A small model that answers yes/no questions on an image's attributes, trained from scratch: fusion encoder activation gelu, 3.3 epochs.
Rows from block 3 of the fusion encoder, named by matrix and row number. Rows with one number belong to one attention dimension. Each number is 128 + 32 x the weight over the matrix's rms, rounded and kept within 0 to 255. All counts start at 0.
# q: attention query (fusion_encoder.blocks.3.attn.q.weight, 192x192), inputs 0-191
# k: attention key (fusion_encoder.blocks.3.attn.k.weight, 192x192), inputs 0-191
q.64 [121 140 141  69 223  58  60 151 162 143 106 100 155 213 117 171 216 151 161 149  89 221  91  93 187 182  79 124 215 120  65 170 179 116 141 107 152 148  60 115 105 211 101 161  67  97 178 188 144 178 190  57  91 155  45  83 114 199 131 130 156  56  76  43  83  98 141 137 126 162 127 160  92 132 138  92  87 187  95 145 120  77 124  93  40  65 151 186  55  95 151  55 152  99 201 223 111 192 171  88  86 193  38 167 172 107  32 222 205 101 115  54 113 204  88 134 125 176  89 123 195 134  55  86  91 170  77 101  97 116 116 103 177 137 139 191 183 170 114 161 188 111  83 111 159 181 107 156 112 131  38 118 124  78  56 147  93 218  41 130 162 128 148  42 232  65 129  43  89 116 134  97  65 128 197  98 161 211 120 116 154 200  30 186 144 132  46 168  44 114 162 173]
k.64 [138 144  91 121 202  75  92 214 166 195 108 188 134 212  71 193 197 136 191 202  78 199 141  36 145 139  91  59 197 115  66  97 197 185 204  69 100  52  28 124 109 200  62 205  73  79 174 155 159 189 143  77 154 206  61  78  61 173 127  63 133  55  64  53 166 116 101 173 135 174 139 176  57 116 102  66 135 145 142 128 154  54  87  86  53  72  73 178  51 159 178  83 122 153 172 207 111 175 142  84  92 195  46  83 200 108  52 197 171 150 178  77 224 185  28  89 201 146  86  94 168 132  73 176  82 210 103 139 122 186  52 161  62  91 177 196 183 163  77 142 114 143  68 151 124 196 179 150 178 152  54 148 209  50  83 176 101 173  72  37 158  89 126  44 175 128 155  79  75 131 146 106  62 104 134 160 177 214  93  81 199 181  61 202 138 200  78 193  78  90 137 114]
q.65 [165 127 160 133 128 138  46  81 117 147 172  59 135 163 159 189 166  93 117  88 178 149 142 163 145 105 168 119 127 121 143  97  86  76  86 158 106 126 124 111 143 133 140  82 118 183 106 104 108  89 117 158 126  75 124 181 142 154 158 118  95 135 143 117 133 149  93 153 133 124  58  93 114 147  99 114 122 108 160 130  90 150 167 123 127 120 134 109 133 158  70  55 122 110 201 138 151 213 100 178 161 125 116 131  76 144 110 124 195 168 123 145 111 119 125 107 110 158 122 145 116 163 139 142 155 123 181 110 142 124 144  71 121 113  65 115 102  99 130 112  73 164 175 153  95  78  93 128 131 113 126 176 126 164 154  93 171 118 141 136  96 125 206  94 136 143 106 132 172 128  88  91 163 188 147 166  88 139 156 133  59 110 108 136 177 101 129 171 138 124 169 122]
k.65 [139 109 132 118 191 109  94 105 121 109 141 168 137 160  68 169 174 154  87 124 147 181 113 134 182 145 166 165 191  80 130 158 137  86 108 147 144 166 100 154 129 189 154  93  84 141 121 140 154 164 133 125 111 104  90 123 164 161 124 121 103  97 135  89 135 100 153 113 150  91 143 139 114 183 135 154 109 151 102 131 129 146 117 103  76  77 175 112 100 136 137  96 134 116 162 177 125 150 148  98 134 143  79 112 118 121  81 178 163 163 152  88  86 138 109 117  78 167 107  84 128 102 122  96 112 124  98  83 100 159 142  94 144  95 153 183 159 138 141 135 153  94 128 108 142 159 147 172 104 119  69  88  88 128 111  98 118 135  81 173 146 126 153  95 164  94 141 121 109 117 161  82 108 124 126  77 128 159 115 165 152 137  75 165 130  86 123 161 105 162 154 143]
q.66 [149  92 166 131 127 127  76 104 173 133 146  62 110 154 172 140 155  91 115  81 162 143  89 166 151 117 169 142 121 129 137 126  90  84  87 115 101 129 144  93 110 124 110 101 135 159 127 143  84 110 111 155 130 119 137 160 110 138 163 158 130 144 138 133 108 143  92 152 109 134  85  84 102 144 121 107 121 117 129 137  78 140 151 156 138 112 120  96 158 152  81  84 123 106 179 132 114 191 104 175 100  91 132 176 119 147 115 122 179 108  94 143 125 103 135 160 134 114 146 171 111 191 128 106 174 118 136 128 128  98 164  91 150 120  86 106 109 151 108 114 130 146 164 126  95  78  59 111 145 144 134  99 140 163 147 147 160 123 137 128 143 153 160 102 142 107 122 139 179  93 102 146 162 182 152 138 103 115 200 107  80 108 116 118 158 136 149 114 142 141 105 139]
k.66 [141 125 140 147 153 151 149 113 140 101 114 121 115 122 152  82 117  97  67 114 180 131  98 156 124 108 143 124 155 146 183 108 106 102 102 109 139 111 162  98 124 183  97 128 178 152 115 116 107 112 108 163 177 130 173 160 133  69 170 120 115 167 162 151 138 182  98 105 112  66 156  94 135 134 167 150 185 118 133 143 106 170 173 193 101 169 122 117 147 142 104 146  85  83 109 147 137 113 111 150 126  61 139 128 132 160 113 152 110 122 113  96 113  94 172 129 111 109 181 120 117 148 151 131 171  85  94 109 125  84 127  84 168 115 115 158  78 151  91 108 154 143 162 145 100 104 105 129 147 148  92  69 140 155  89 125 160  93  96 145 107 172 134 137 124 168  87 120 148 150 115 165 134 146  53 123  69  97 135 107 123  96 131  94 151 129 183 132 164 165 117  85]
q.67 [ 88  89 184 101 120 137 173 130 134  84 101 111 105  85 117  91 100 141  90 104 143  94 119 131 148 146 144 187 124 125 112 151 138 148 130 125 145 157 158 160 119 116 152 138 135 125 127 149 123 151 167 136 107 145 135 111 150 112 122 191 163 136 110 155  89  96 153 109 134  87 156 135 176 178 153 155  99 183  87 118 109 147 115 141 141 135 175  98 162 119 148 176 123 113  85 105 126  69 118 104 122 101 143 171 156 108 159 120  94  93 115 123  81 124 181 200  94 103 143 137 107 127 125 104 127 123 104  95 107 112 190 148 147 163 126 104 132 142 148 170 173  90 107  87 146 126  71 134 119 123 148 159  90 128 118 130  90 108 119 170 143 156  75 173 104  86 149 171 178  75 136 170 129 149 110  95  93 103 171 153 144 117 158 113  98 103 135  50 133 174  69 165]
k.67 [ 78  92 145  94 111 132 184 137 150  90 109 119 109  71 109 103  71 180  85  93  97  60 116 100 152 176  90 157 134 163 122 179 167 171 149 115 136 158 158 177  96  96 123 143 131  95 146 162 142 137 140  96 116 149 137  98 121 108  95 176 149 140 124 158 105  98 173 106 115 113 137 147 148 146 164 139  91 127  88 149 118 155 109 158 155 145 164 122 174  98 173 186 135 127  73  66 111  69 168 140 107  87 175 131 144  96 198 123  72 117 146  95 113 121 179 167 120 115 160 124 123 128 113  99 107 115  94 124  94 131 174 178 123 161 154 106 153 143 137 148 171  86  94  71 168 162 108 156 121 153 170 153 120 137  87 138  89 130 101 138 146 161  74 183  76  90 157 175 154 111 169 144 101 120 121  85 106  82 163 126 178 148 197 102  63 133 128  88 134 144  94 158]
q.68 [ 70  89 161 122 120 134 195 135 139  65  96 154 122  81  97  58  94 165  82 106 118  95 112 113 147 163 123 195 134 110 112 175 151 153 133 127 163 175 164 195 120 115 162 150 150 125 129 144 121 151 181 117  97 149 148 102 161  87 101 191 160 126 112 145  83 101 180  76 126  81 192 149 188 191 179 171  99 178  75 125 124 154 113 147 132 132 179 103 143  76 167 196 133 110  61 105 141  45 134  87 100  93 140 166 160 103 157 129  73 100 136 109  75 139 187 182  80 126 135 104 129  83 125  80 113 109  85  76 105 125 188 148 149 168 148 131 153 153 160 173 194  64  96  80 182 155  89 116  96 111 137 140  82 119 107 135  78 126 114 180 150 167  55 174 105  80 134 148 144  76 169 137 118 127  99  72 107 106 165 171 184 127 153 106  64 100 125  72 127 200  74 174]
k.68 [100  98 136 123  92 157 197 154 147  90 105 150 101  59 100  99  57 161  78 114  88  56 123  89 136 155 106 156  99 149 128 161 173 184 174 113 103 146 174 185  93  75 135 162 159  92 140 164 125 112 142 104 133 170 169  97 120  98 101 147 160 143 124 165 120 102 161 104 125  92 154 149 149 150 147 144 110 142  89 153 127 156 105 157 174 158 143 144 191  98 190 196 136 149  59  65 107  59 149 141 104  85 206 119 156  93 195 102  59 117 133 134 126 122 176 141 122 106 146 122 114 125 129 101 102 119 112 126  93 163 152 173  90 118 149 120 148 138 138 153 152  85  87  83 162 198 120 121 127 161 188 175 122 104 123 146  90  94 140 127 178 139  67 201  55  94 151 214 131 106 174 144  91 116 104  88 134  72 152 136 192 146 207  93  73 138 118  82 158 150  83 153]
q.69 [145 146 115 114 116 130  43 113 123 147 171  97 144 166 123 172 169 122 148 123 146 146 139 129 139 112 143 115 114 122 129 115 135 104 115 162  85 126 112 124 157 116 149  93  98 143 140 119 144  91 119 135 100 102 111 138 132 167 119 103 108 130 126 118 141  98 122 146 172 135  55 112 118 134  67 119  99 112 154 161 123 154 115  95 137 104 132 152 136 136 106  46 148 150 205 128 147 216 106 182 157 131 116  98  93 137 117 113 202 178 151 158 117 110 104 105 123 153  94 156 148 153 125 123 129 154 190 135 153 172 122 103  91  86 109 113 131  86 127 116  55 150 128 133  99  88 140 127 119 136 137 175 118 167 169 104 141 117 157 130 150  82 165  89 116 129 147 154 118 143 118 105 149 142 180 141 126 129 114 136 102 132 107 136 142 109 137 170 136 109 159 129]
k.69 [147 128 125 128 144 114  92  72 118 143 174 144 139 155 105 199 160 141 172 120 146 152 159 173 138 113 137 121 142 115 148 103  99  88  96 153 148 125  72 137 151 143 162  72  65 141  96  92 196 126  91 147  94  62  78 131 158 184 113 115  87 113 152  90 148  84 124 126 140 165  71 148 128 128  93 136  94  97 157 140 139  88 123  58 126 106 142 127  84 128 118  91 140 141 161 138 170 162 101 153 153 195  98  95  78 134 113 129 161 172 188 126 103 105  74 110 103 169  88  96 140  86 137 140 103 131 144 101 134 162 109 106 128 156 163 128 142 113 155 115  97 139 152 148 131  91 156 186 104 113 113 142 103 126 162  75 133 158 122 149 140 108 166  97 131 143 154 112 119 136 136  78 171 109 139 137 123 147 109 159 122 120 100 165 143  86 119 156  91  75 176 122]
q.70 [143 152 120 127 121 145 118 119  92 116 140 138 147 116 140 120 124 117 116 124 148 117 155 142 128 118 145 146 122 139 143 109 113 117 113 154 113 117 149 117 155 120 148 120 147 154 110 107 140 106 134 150 128 116 148 144 153 120 130 115 119 144 139 139 139 137 126 115 153 116 104 112 161 141 110 151 135 127 134 138 138 154 158 131 138 156 148 126 140 131 112 118 127 135 137 117 158 145 105 145 167 114 138 108 116 134 138 120 134 163 140 135 106 119 147 106  99 140 131 128 143 125 142 138 145 118 157 119 153 132 121 107  99 114 131 119  95  88 136 135  99 123 147 135 118 113 138 133 120 133 136 181 113 151 135  92 149 103 138 148 124 112 149 134 102 146 114 157 119 154 120 113 148 131 107 139  92 112  96 151 117 112 144 111 158  99 147 144 151 119 157 115]
k.70 [111  95 148  95 137 107  96  86 148 119 132 109 118 145 116 169 154 162 135 100 117 139 123 158 146 151 129 139 146 126 121 148 118 101 105 132 125 153 102 148 114 129 140 100  84 115 134 143 175 145 131 112  93  95  93 127 138 166 108 145 122 130 126 116 119  87 160 127 116 177 108 152 137 135 116 127  71 115 121 141 121  86 121  98 135 107 156 106 124 121 129 102 144 138 155 121 125 149 149 144 123 171 119 135 110 119 129 131 159 128 131 126 107 125 112 148 113 144 109 116 118 127 115 110  97 126 131 105 101 149 147 117 126 173 134 116 159 132 144 139 120 110 138 105 152 104 123 189 122 133 135 140 113 115 149 110 119 170 122 142 138 129 141 107 120 108 170 127 151 115 147 108 152 133 167 107 134 127 143 135 123 146 115 146 114 113  95 127 108  97 147 155]
q.71 [164 151 109 125 124 125  64 114 113 165 164 116 151 177 157 171 166 102 164 147 136 160 144 142 115  96 133  81 125 160 146  99 117 103 117 141  95  91  81  75 126 139 113  98 109 126 126 136 134 110  96 127 140 102 110 152 111 161 149  92  95 128 150 107 142 136  95 147 142 147  67 120  80  75  75  94 138  89 168 153 124 125 137 119 120 111  93 145 116 151 102  67 133 144 188 147 129 208  94 166 154 141 103 102  94 148 100 129 184 161 150 143 165 114  75 101 155 132 110 158 129 183 139 150 141 130 168 161 161 137  92 107  99  90 106 127 124  99 113  82  64 162 144 162  70 101 148 131 148 153 116  87 164 143 151 121 163 129 142  95 149  94 174  84 146 161 128 101 123 179  98 128 142 137 135 156 138 141 112 104  89 131 101 141 169 143 142 185 133  77 162  89]
k.71 [156 150 125 138 159 106  85  97 104 153 148 110 145 178 131 161 171 103 175 148 182 182 146 167 106  93 143 105 145 108 145  89  86  81  99 143 153 105  90  85 160 179 137  86 100 167 105  81 145 130 123 154 124  84  95 147 143 144 153 105 104 108 146 109 153 145  96 145 134 160 116 115 119  98 112 130 143 128 175 102 130  84 144  94  91 113 113 104  79 141  87  85 125 120 171 180 145 177 104 120 162 157  65 120  92 154  76 154 170 136 126 127 124 129  85 105 117 146 115 118 125 115 134 170 136 147 148 122 163 107  98  84 160 133  96 122 101 114 136  99 104 164 164 178 104  80 148 159 130  77  77 106 121 133 138  99 159 152 118 138 127 119 184  76 179 167 124 100 133 153  82 129 166 130 119 169 119 171 107 138  78 103  71 158 181 109 142 157 112  98 163 102]
q.72 [137 132 130 147 124 117  69  81  66 118 158 128 188 147 126 179 153 129 150 128 106 153 200 131 141 117  91 136 127 159 154 115 132 104 112 211 108 160  89 118 174 139 172  80 116 143 103 101 137 100  95 103 108  61 122 125 195 168 103 107  78 126 154 101 158 126 133 110 195 195  93 108 150 157  68 163 141  99 132 184 171 109 140  86 123 156 146 172 105 117 117  72 191 161 176 139 191 177 136 164 195 157 118  72  71 141 108 130 175 190 190 129  65 117  86 101  80 200 109 131 167 101 162 109 119 107 169 122  72 183 118 126 100 130 143 151 136  57 174 112  85 110 138 125 123 128 165 134  69 115 116 144  77 116 136  43 152 142 134 183 126  65 152 107 123 155 134 110  96 160 137  50 121 102 160 128 147 133  88 173 121 160 111 129 151  56 128 180 123 101 228 101]
k.72 [172 141 101 163 117 130 103  97  75 107 167 146 166 145 103 151 144 142 123 131 141 138 165 136 131  93 134 103 122 126 141 123 127 104 113 189 110 134  98 137 146 130 161  77  90 153 110  90 127 114  91 129 117  75 104 143 176 153 101  93  83 124 142 114 189 140 147 122 167 145 153 113 138 143  85 152 139  94 157 146 166 135 134 102 132 117 133 152 107 138 108 103 171 158 149 131 151 146 119 140 178 129 115 104  80 141 120 117 147 166 156 147  94 116 103  98  80 172 116 119 132 123 147 115 115 122 169 150 145 174 118 119  90  94 134 135 141  80 158 105  79 124 144 151 111 136 148 117  81 116 129 139  81 120 167  69 144 114 153 159 133  88 174 113 118 140 128 124  98 151 155  93 133 106 128 129 137 133  89 165 124 135 117 139 147  73 142 168 134 113 170 115]
q.73 [164 146 126 172 105 150  49  99  78 153 196  99 164 160 122 211 146 116 179 120 165 133 206 148  87  84 146 108 106 126 146  78 117 111 102 184 111 123  82 142 177 109 167  90  86 168 116  88 131  70  78 163 119  79 105 159 161 183 110  92  73 131 147 134 163 135 113 144 177 177  43 112 147 125  17 146 118  74 171 128 153 138 127  77 148 132 134 194 126 143  96  50 150 180 201 121 169 205 108 188 204 170 119  74  71 151 130  96 184 210 168 168 119 112  64  85 118 170 109 146 113 113 154 155 121 139 217 140  89 195 116 128  31  93 101 122 118  49 164 100  17 149 155 146  90  96 160 133  98  59 146 217 105 164 182  77 167 100 174 131 106  70 207  97 105 182 142 141 139 173 127  69 152 131 171 148 148 132 101 160  91 102 118 150 170  99 132 172 144  37 215 101]
k.73 [136 134 123 120 125 132  60  72 125 131 170  96 141 174 131 183 178 141 145 119 149 170 137 177 130 134 134 156 116 117 135 151  90  67  76 158 136 169  93 156 155 119 170  68  74 166 100 116 178 137 127 138  73  64  81 158 156 190  97 133 105 140 135  93 106 104 157 130 143 198  88 131 136 131  84 129  87 118 131 128 135 122 143  66 155 100 167 122  90 107  90  64 164 144 189 140 162 184 113 131 147 177 103 131  84 131 104 110 191 146 139 160  87 129  84 125 101 152  80 145 143 100 135 111 122 117 163 100 112 144 145  97 136 147 120 111 137 108 169 112  94 118 174 112 147  80 136 153 102 107 146 131  93 158 185  89 138 150 148 157 114  95 181  78 150 106 135 106 119 128 148 103 174 124 185 102 136 134 107 162  83 129  82 150 145  85 112 159 107  93 177 163]
q.74 [170 109 145 138 121 136  26  86 131 180 183  68 117 169 154 204 167  78 149  94 178 148 132 168 139  95 169 101 115 119 141  84 100  84  91 146  93 113 101 110 150 117 117  75  84 166 129 116 130  74  81 175 136  85  97 179 119 183 168 114 112 145 142 131 148 140  78 178 131 131  29 102 100 131  81  95 104  90 158 114  78 125 140  99 146  93  97 137 141 173  63  40 110 132 223 135 116 231 103 187 150 146 108 116  71 151 120 114 208 161 107 167 142 104  92 105 149 139 122 150 105 174 150 155 145 133 188 161 118 142 120  88 103 104  75  92 119 100 100  95  60 169 183 143 104  90 126 117 151 100 138 183 153 164 182 104 184 118 158 112 113 106 205  86 129 141 129 149 142 129  79 101 157 185 192 170 126 129 146 106  64  98 103 146 181 127 126 141 138  92 164 129]
k.74 [158 150 119 126 171 103  77  73 119 121 171 134 146 176 131 167 183 122 132 129 188 186 132 191 151 127 158 142 175  96 128 127  78  62  60 143 163 148  83 132 155 184 140  68 100 196  97 115 161 144 130 166  99  78  93 168 154 159 134 119  91 128 146  85 112 141 132 125 143 134  87 112 118 147 125 136 133 142 130 106 126 156 161 105  75  90 158 104  73 121  77  78 131 107 180 188 133 172 120 110 144 181  71 128  97 141  68 173 181 155 138  96  90 148  99 110  96 157 119 133 141  99 122 112 162  99 125  87 130 118 124  72 176 118 127 172 109 133 141 105 131 129 181 131 113  67 131 162 115 117  68  84 107 193 121  97 156 169  85 155  90 124 190  78 189 119  99  62 116 129 152 104 173 130 142  98  90 163 105 146  99 109  68 147 163  99 118 170 118 139 180 121]
q.75 [131 106 157 121 121 139  68 115 182 143 150  51 126 153 149 149 157 116 117  93 158 130  77 137 158 122 155 143 116 137 127 141 122 101 105 125  86 141 131 129 114 112 120 114 111 151 138 144  93 109 127 140 102 134 126 141 107 153 130 144 132 141 120 136 112 105 123 156 138 119  79  97 101 143 104  96 103 120 121 138  89 162 118 127 148  90 138 112 160 135 101  70 133 134 187 115 121 192 103 179 117 101 132 163 128 149 132 113 185 132 107 149 120 104 133 144 132 126 115 178 127 169 128 109 145 130 153 115 123 141 148 107 121 123  87 105 124 137 107 122 108 129 133 115 107  78  67 114 144 137 145 128 131 179 148 145 138 114 146 123 143 125 138 104 113  88 141 151 176 113 124 135 163 162 166 121 105 112 172 113  94 123 122 133 132 133 144 128 139 145 119 153]
k.75 [117 117 142 139 148 141 149 111 125 109 124 131 120 108 116 125 117 128 104 116 162 120 130 152 138 140 129 140 156 142 168 125 109 116 116 124 147 131 141 114 133 175 116 110 142 129 105 105 156 114  99 161 165 104 146 142 146 101 162 138 113 143 156 155 140 132 120 120 121 103 121 115 128 137 154 153 139 111 125 133 118 140 152 151  99 165 139 117 139 136 126 149  95  92 108 131 141 107 143 135 134 105 141 112 111 128 140 152 108 133 135  83 114  97 151 139 109 130 163  91 110 123 152 140 142 114 106  97 117 108 131 110 158 145 128 122  88 137 110 124 157 123 152 133 126 116 129 181 131 136  94 102 126 131  90 103 136 116  87 140 122 155 125 151 131 154 130 110 145 135 131 141 130 128  83 117  96 109 126 127 144  87 135 113 126 116 159 116 149 127 129 105]
q.76 [ 90  80 162 124 122 141 152 121 151 109 120 118 103  94 110  91 107 139 113  98 152  99 113 120 160 136 152 171 125 102 102 147 138 137 109 123 127 161 156 149 123 106 159 137 130 136 133 131 119 153 161 139 112 147 127 127 136 114 137 179 156 131 107 155 105 106 147 128 132  79 146 128 157 180 160 134  92 163  98 106  92 162 121 144 144 125 163 124 160 122 135 151 114 108 106 101 118  95 118 111 111  89 143 177 146 140 161 122 113  96 107 129  84 125 167 182 100 100 143 130 110 122 118 117 126 124 101 101 102 115 193 135 139 162 126  96 131 142 137 167 177 109 113  90 159 128  98 109 123  85 146 183  95 139 129 134  95 115 124 160 144 159  89 159 103  71 146 169 145  66 129 157 140 165 145 111  97 108 168 151 147 115 155 117  99 107 126  47 133 169  76 181]
k.76 [112 107 138 114 123 135 177 123 148  97 120 137 113  72 114 113  80 164  82 100 115  77 118 119 165 161 124 153 135 135 133 172 169 143 134 121 136 151 145 174 103 111 133 135 136 126 134 143 142 121 132 106 116 142 140 114 124 112  98 156 132 142 136 147 108  99 169 105 127 112 130 133 144 155 168 148 104 121  99 144 127 191 120 158 157 124 155 127 166 100 149 180 135 123  80  86 121  72 146 143 116 112 168 114 146 108 184 120  80 131 137  96 112 123 166 148 112 122 167 135 130 126 127  87 120 101  93 111 101 135 157 145 132 139 156 128 157 132 136 137 166  94 115  85 146 150 106 149 123 156 155 130 123 157  91 132 111 151 109 139 133 166  97 183  95 105 132 171 146 118 174 124 123 123 135  92 105  96 151 130 164 131 179  98  88 130 110 101 144 150 104 146]
q.77 [160 169 113 133 119 134  99 113  91 121 157 132 146 135 139 137 137 112 133 133 153 125 158 138 128 107 134 114 117 135 151 105 127 114 121 161  98 109 136 112 171 121 155 104 142 155 110 104 146  87 116 147 125 106 141 149 155 132 122  94 102 145 150 130 155 140 117 116 168 123  80 111 145 127  88 154 137 105 147 141 143 146 153 122 137 151 138 137 137 135 105  95 132 145 155 117 174 166 104 168 180 114 133  81  98 136 133 116 152 175 150 145 111 110 126  85 101 145 123 137 146 137 142 131 144 123 186 131 167 152 110 106  85  86 132 120 102  75 138 118  61 145 150 150 103 107 145 128 110 141 138 198 113 153 153  84 160 106 151 143 117 100 170 119 103 157 113 154 109 158 113 100 144 131 127 143 100 121  89 150 104 116 130 111 162  98 150 166 148 102 169 107]
k.77 [117  99 144 102 150 101  80  86 141 132 138 112 125 163 116 182 168 151 145 105 129 157 132 163 135 141 129 132 149 119 123 139 109  97 104 134 134 144  87 139 126 137 146  91  62 119 124 131 188 147 128 120  93  88  75 130 140 188 106 141 119 113 122 105 120  81 148 134 120 187 101 158 134 130 102 125  67 115 130 139 126  71 116  73 132  99 147 108 109 124 122  86 148 145 171 131 140 167 136 146 132 184 103 123 101 124 111 135 171 137 146 137 109 122  93 143 115 150  93 115 121 123 116 128  94 134 139 107 112 155 134 111 125 169 140 118 165 126 148 132 108 118 142 118 153  96 136 192 117 124 127 140 111 114 166 101 119 172 120 140 141 115 157  93 125 111 176 118 137 114 138 104 156 127 170 118 139 138 131 141 109 137  95 163 135 108  96 137  83  91 158 158]
q.78 [103 128 131 145 133 134 216 135 110  98  97 156 114  74 112  62  80 149  97 128 113  95 133 125 115 151 115 145 131 117 125 139 135 148 139 117 174 143 165 154 127 126 134 148 163 124 112 123 117 141 152 125 144 140 156 115 160  76 124 140 142 137 129 149 128 146 147 100 102 111 190 142 167 136 183 168 151 155 107 109 135 118 140 153 129 172 150 110 134 114 154 211 115 100  50 113 126  31 152  85 118 113 155 139 148 116 153 133  53  95  97 109 103 134 183 131 102 118 160  95 121  74 133 127 124 108  79 105 115 100 135 149 170 163 148 137 124 147 141 157 194 110 122 116 170 157 129 129 112 119 133 144 101 101  96 118 105 129 105 155  92 167  81 181 128 129 113 132 131 111 148 139 113 111  84 110 119 123 125 146 162 118 161 105 102 107 122  93 130 167 115 129]
k.78 [114 106 129 105 121 149 141 152 150 116  97 106 112 111 150  92 115 139  86 110  94 107 110 101 130 147 122 139 124 138  90 162 154 154 140 112 119 139 152 145  93  88 114 161 138 100 156 186  93 146 154  92 123 165 139 123 108 122 121 147 158 136 100 145  97 125 140 122 115 127 142 139 133 137 145 115 112 160  97 136 109 143 115 157 140 120 133 144 167 112 141 141 131 136 115 110  96 112 162 118  94  94 148 160 164 116 146 130 116  99 107 142 134 150 163 149 151 101 139 165 130 151 120  98 130 127 122 145 108 122 151 153 107 130 139 127 154 144 122 140 143 107  99  95 144 141  96  81 136 170 156 141 138 119 130 160 104 107 136 118 141 135  91 145 112  83 139 144 135 102 147 151 116 146 148  99 138 107 155 115 129 152 154 118  94 149 104 108 136 143  91 165]
q.79 [ 99 102 150 113 120 155 152 118 141 103 124 104 102  85 125 102 104 138 105 110 150  98 117 136 157 133 151 180 122 111 112 139 123 130 108 132 131 145 164 142 124 110 156 130 139 140 127 121 135 158 155 140 115 133 137 129 140 114 122 175 154 140 112 155 109 104 149 127 139  97 130 119 160 174 148 144  95 156 102 115 111 168 131 140 143 131 159 107 158 123 130 153 119 128 103 105 131  96 111 115 127 104 150 166 145 131 154 117 111 105 115 131  85 119 174 168  98  98 146 135 126 128 127 129 126 119 116 105 119 122 179 138 126 156 125 101 109 130 134 168 155 109 125 105 147 109  94 135 119 111 144 179  99 146 129 124 113 104 129 158 145 148  97 166  99 107 145 175 154  91 126 163 145 152 138 120  98 101 144 149 128 114 155 115 121 105 134  67 146 153  85 163]
k.79 [ 96  98 152 110 121 124 150 127 148 101 114 124 115 100 120 124 103 171 100  90 115  95 116 122 156 164 109 143 132 137 127 166 146 139 128 121 127 151 135 158 106 115 133 129 121 116 134 136 156 132 131 104 109 129 128 111 128 123 104 161 134 137 131 146 106  98 167 110 114 135 129 143 140 140 155 140  97 118 102 154 121 147 120 142 154 130 154 131 164 102 148 157 140 116 102  92 127  97 155 142 114 121 152 129 137 111 163 126 101 126 139  96 117 124 162 155 114 129 151 129 128 126 120  93 115 115  93 109  86 131 152 145 136 161 161 124 145 139 138 140 164 107 113  89 150 122 110 168 121 146 149 129 118 150  98 127 108 156 100 136 121 167 105 154  99 104 152 155 156 116 157 129 126 126 134  99 107 113 157 132 147 144 164 117  91 125 104 104 132 131 113 143]
q.80 [135 127  78 100 131 124 129 170 161 192 104 113 100 132 138 168 119 109 122 160 121 114 100  96 136 113 180  97 129 109 118 110 149 179 156  82  36  88 113  99  91 121  71 169 115 111 196 122 170 149 105 145 170 178 120 117  64 150 148  92 164 137  93 143 144 106  87 187 110 160  85 122  68 108 108  68 111 122 153  95 111 119 108 112 130  87  66 142 140 184 147 125 112 166 131 121  62 138 134 119  93 143 126 129 169 131 139 129 125 105 108 141 197 111  93  96 199  93 162 133  98 200 111 164 124 159 112 196 136 139  92 146  99  52 125 110 127 147  90 111 125 145 113 139 107 128 125 181 175 190 133 149 189 123 142 183 138 106 132  54 172  94 101 121 130 130 160 143  98 111  84 173 121 163 190 162 172 133 135  66 137 118 133 151 140 190 123 120 145  82  93 127]
k.80 [165 153  97 137 138 120  81 104 123 149 148 126 142 159 143 141 151  99 155 157 136 149 115 143 132 119 145 105 128 108 130 104 125  91 101 138 116 113 109 106 153 142 125  99 126 120 136 120 132 119 114 134 143 108 121 137 131 134 161  92 100 131 131 117 140 134  93 143 147 128 101 131 105 137  95 121 137 119 157 129 122 144 124 142 123  97 108 129 113 156 112  85 110 120 176 137 119 182 114 147 144 127 110 123 115 159 111 127 162 160 112 130 137 122 103  81 131 144 132 151 136 138 125 148 143 127 145 144 161 108  98  98 125  87 134 150 130 121 112  86  88 148 139 156 109  98 140 118 141 130 120  89 136 153 135 115 144 138 140 123 121 102 164 100 142 120 125 122 102 163 108 126 149 148 155 155 133 139  93 109 126 125 108 147 147 125 124 173 133 122 161 117]
q.81 [155 149 102 116  99 150 139 139 132 178 134 131  89 133 176 151 114  89 112 138 130 108 109 131 127 102 145  75  98 114 149  69 101 145 130 100  55  77 115  49 101 102 102 138 120 116 130  92 135 116 104 154 178 134 118 150  89 135 149  91 132 149 139 152 166 160  78 178  91 177 120  86  97 113 106 102 148 105 179 119 110 134 137 136 157 132  52 118 142 170 101 133  91 169 116 107 109 131 110 145 134 147 136 103 114 142 146 103 113  96 102 157 189  99  99  99 174  73 165 128  99 196 154 178 148 128 148 179 181 120  93 158  96  91  93  98  81 122  92 108  96 184 152 185  91  69 127 144 177 121 157 135 178 166 160 153 164  94 162  77 166 119 116 121 104 159 145 144 142 137  51 177 159 151 138 208 158 112 128  63  85 105 140 142 167 176 144 113 160 117  93 105]
k.81 [129 116  93  93 107 100  89 146 115 155 141 162 127 162  84 192 148 137 156 161 102 119 140 103 164 133 186 139  93  77  71 136 161 152 160 153 134 160  84 139 132  68 151 119  59  87 166 147 153 156 131 131  87 144  78  85 118 192 111 107 143  99  83 114 143 100 133 154 162 160 121 156 121 129  28 104  80 134 148 104 146 131  45  68 166  66 118  84 117 157 163  87 157 224 169 116  95 166 137 113 148 165 106 130 117 101 142  89 162 155 133 198 144 137  84 112 144 134  96 119  99 136  94 157  90 177 212 162 118 182 124 181  47  77 127  79 143  89 152 128  43 105  79 102 140 121 168 173 139  92 164 145 124 162 215 134  86 136 190 109 178  48  86  90 108  86 208 160  77 108 122  91 147 128 199 153 191 157 121 133 151 122 128 189  94 129  84  81 102 115 136 167]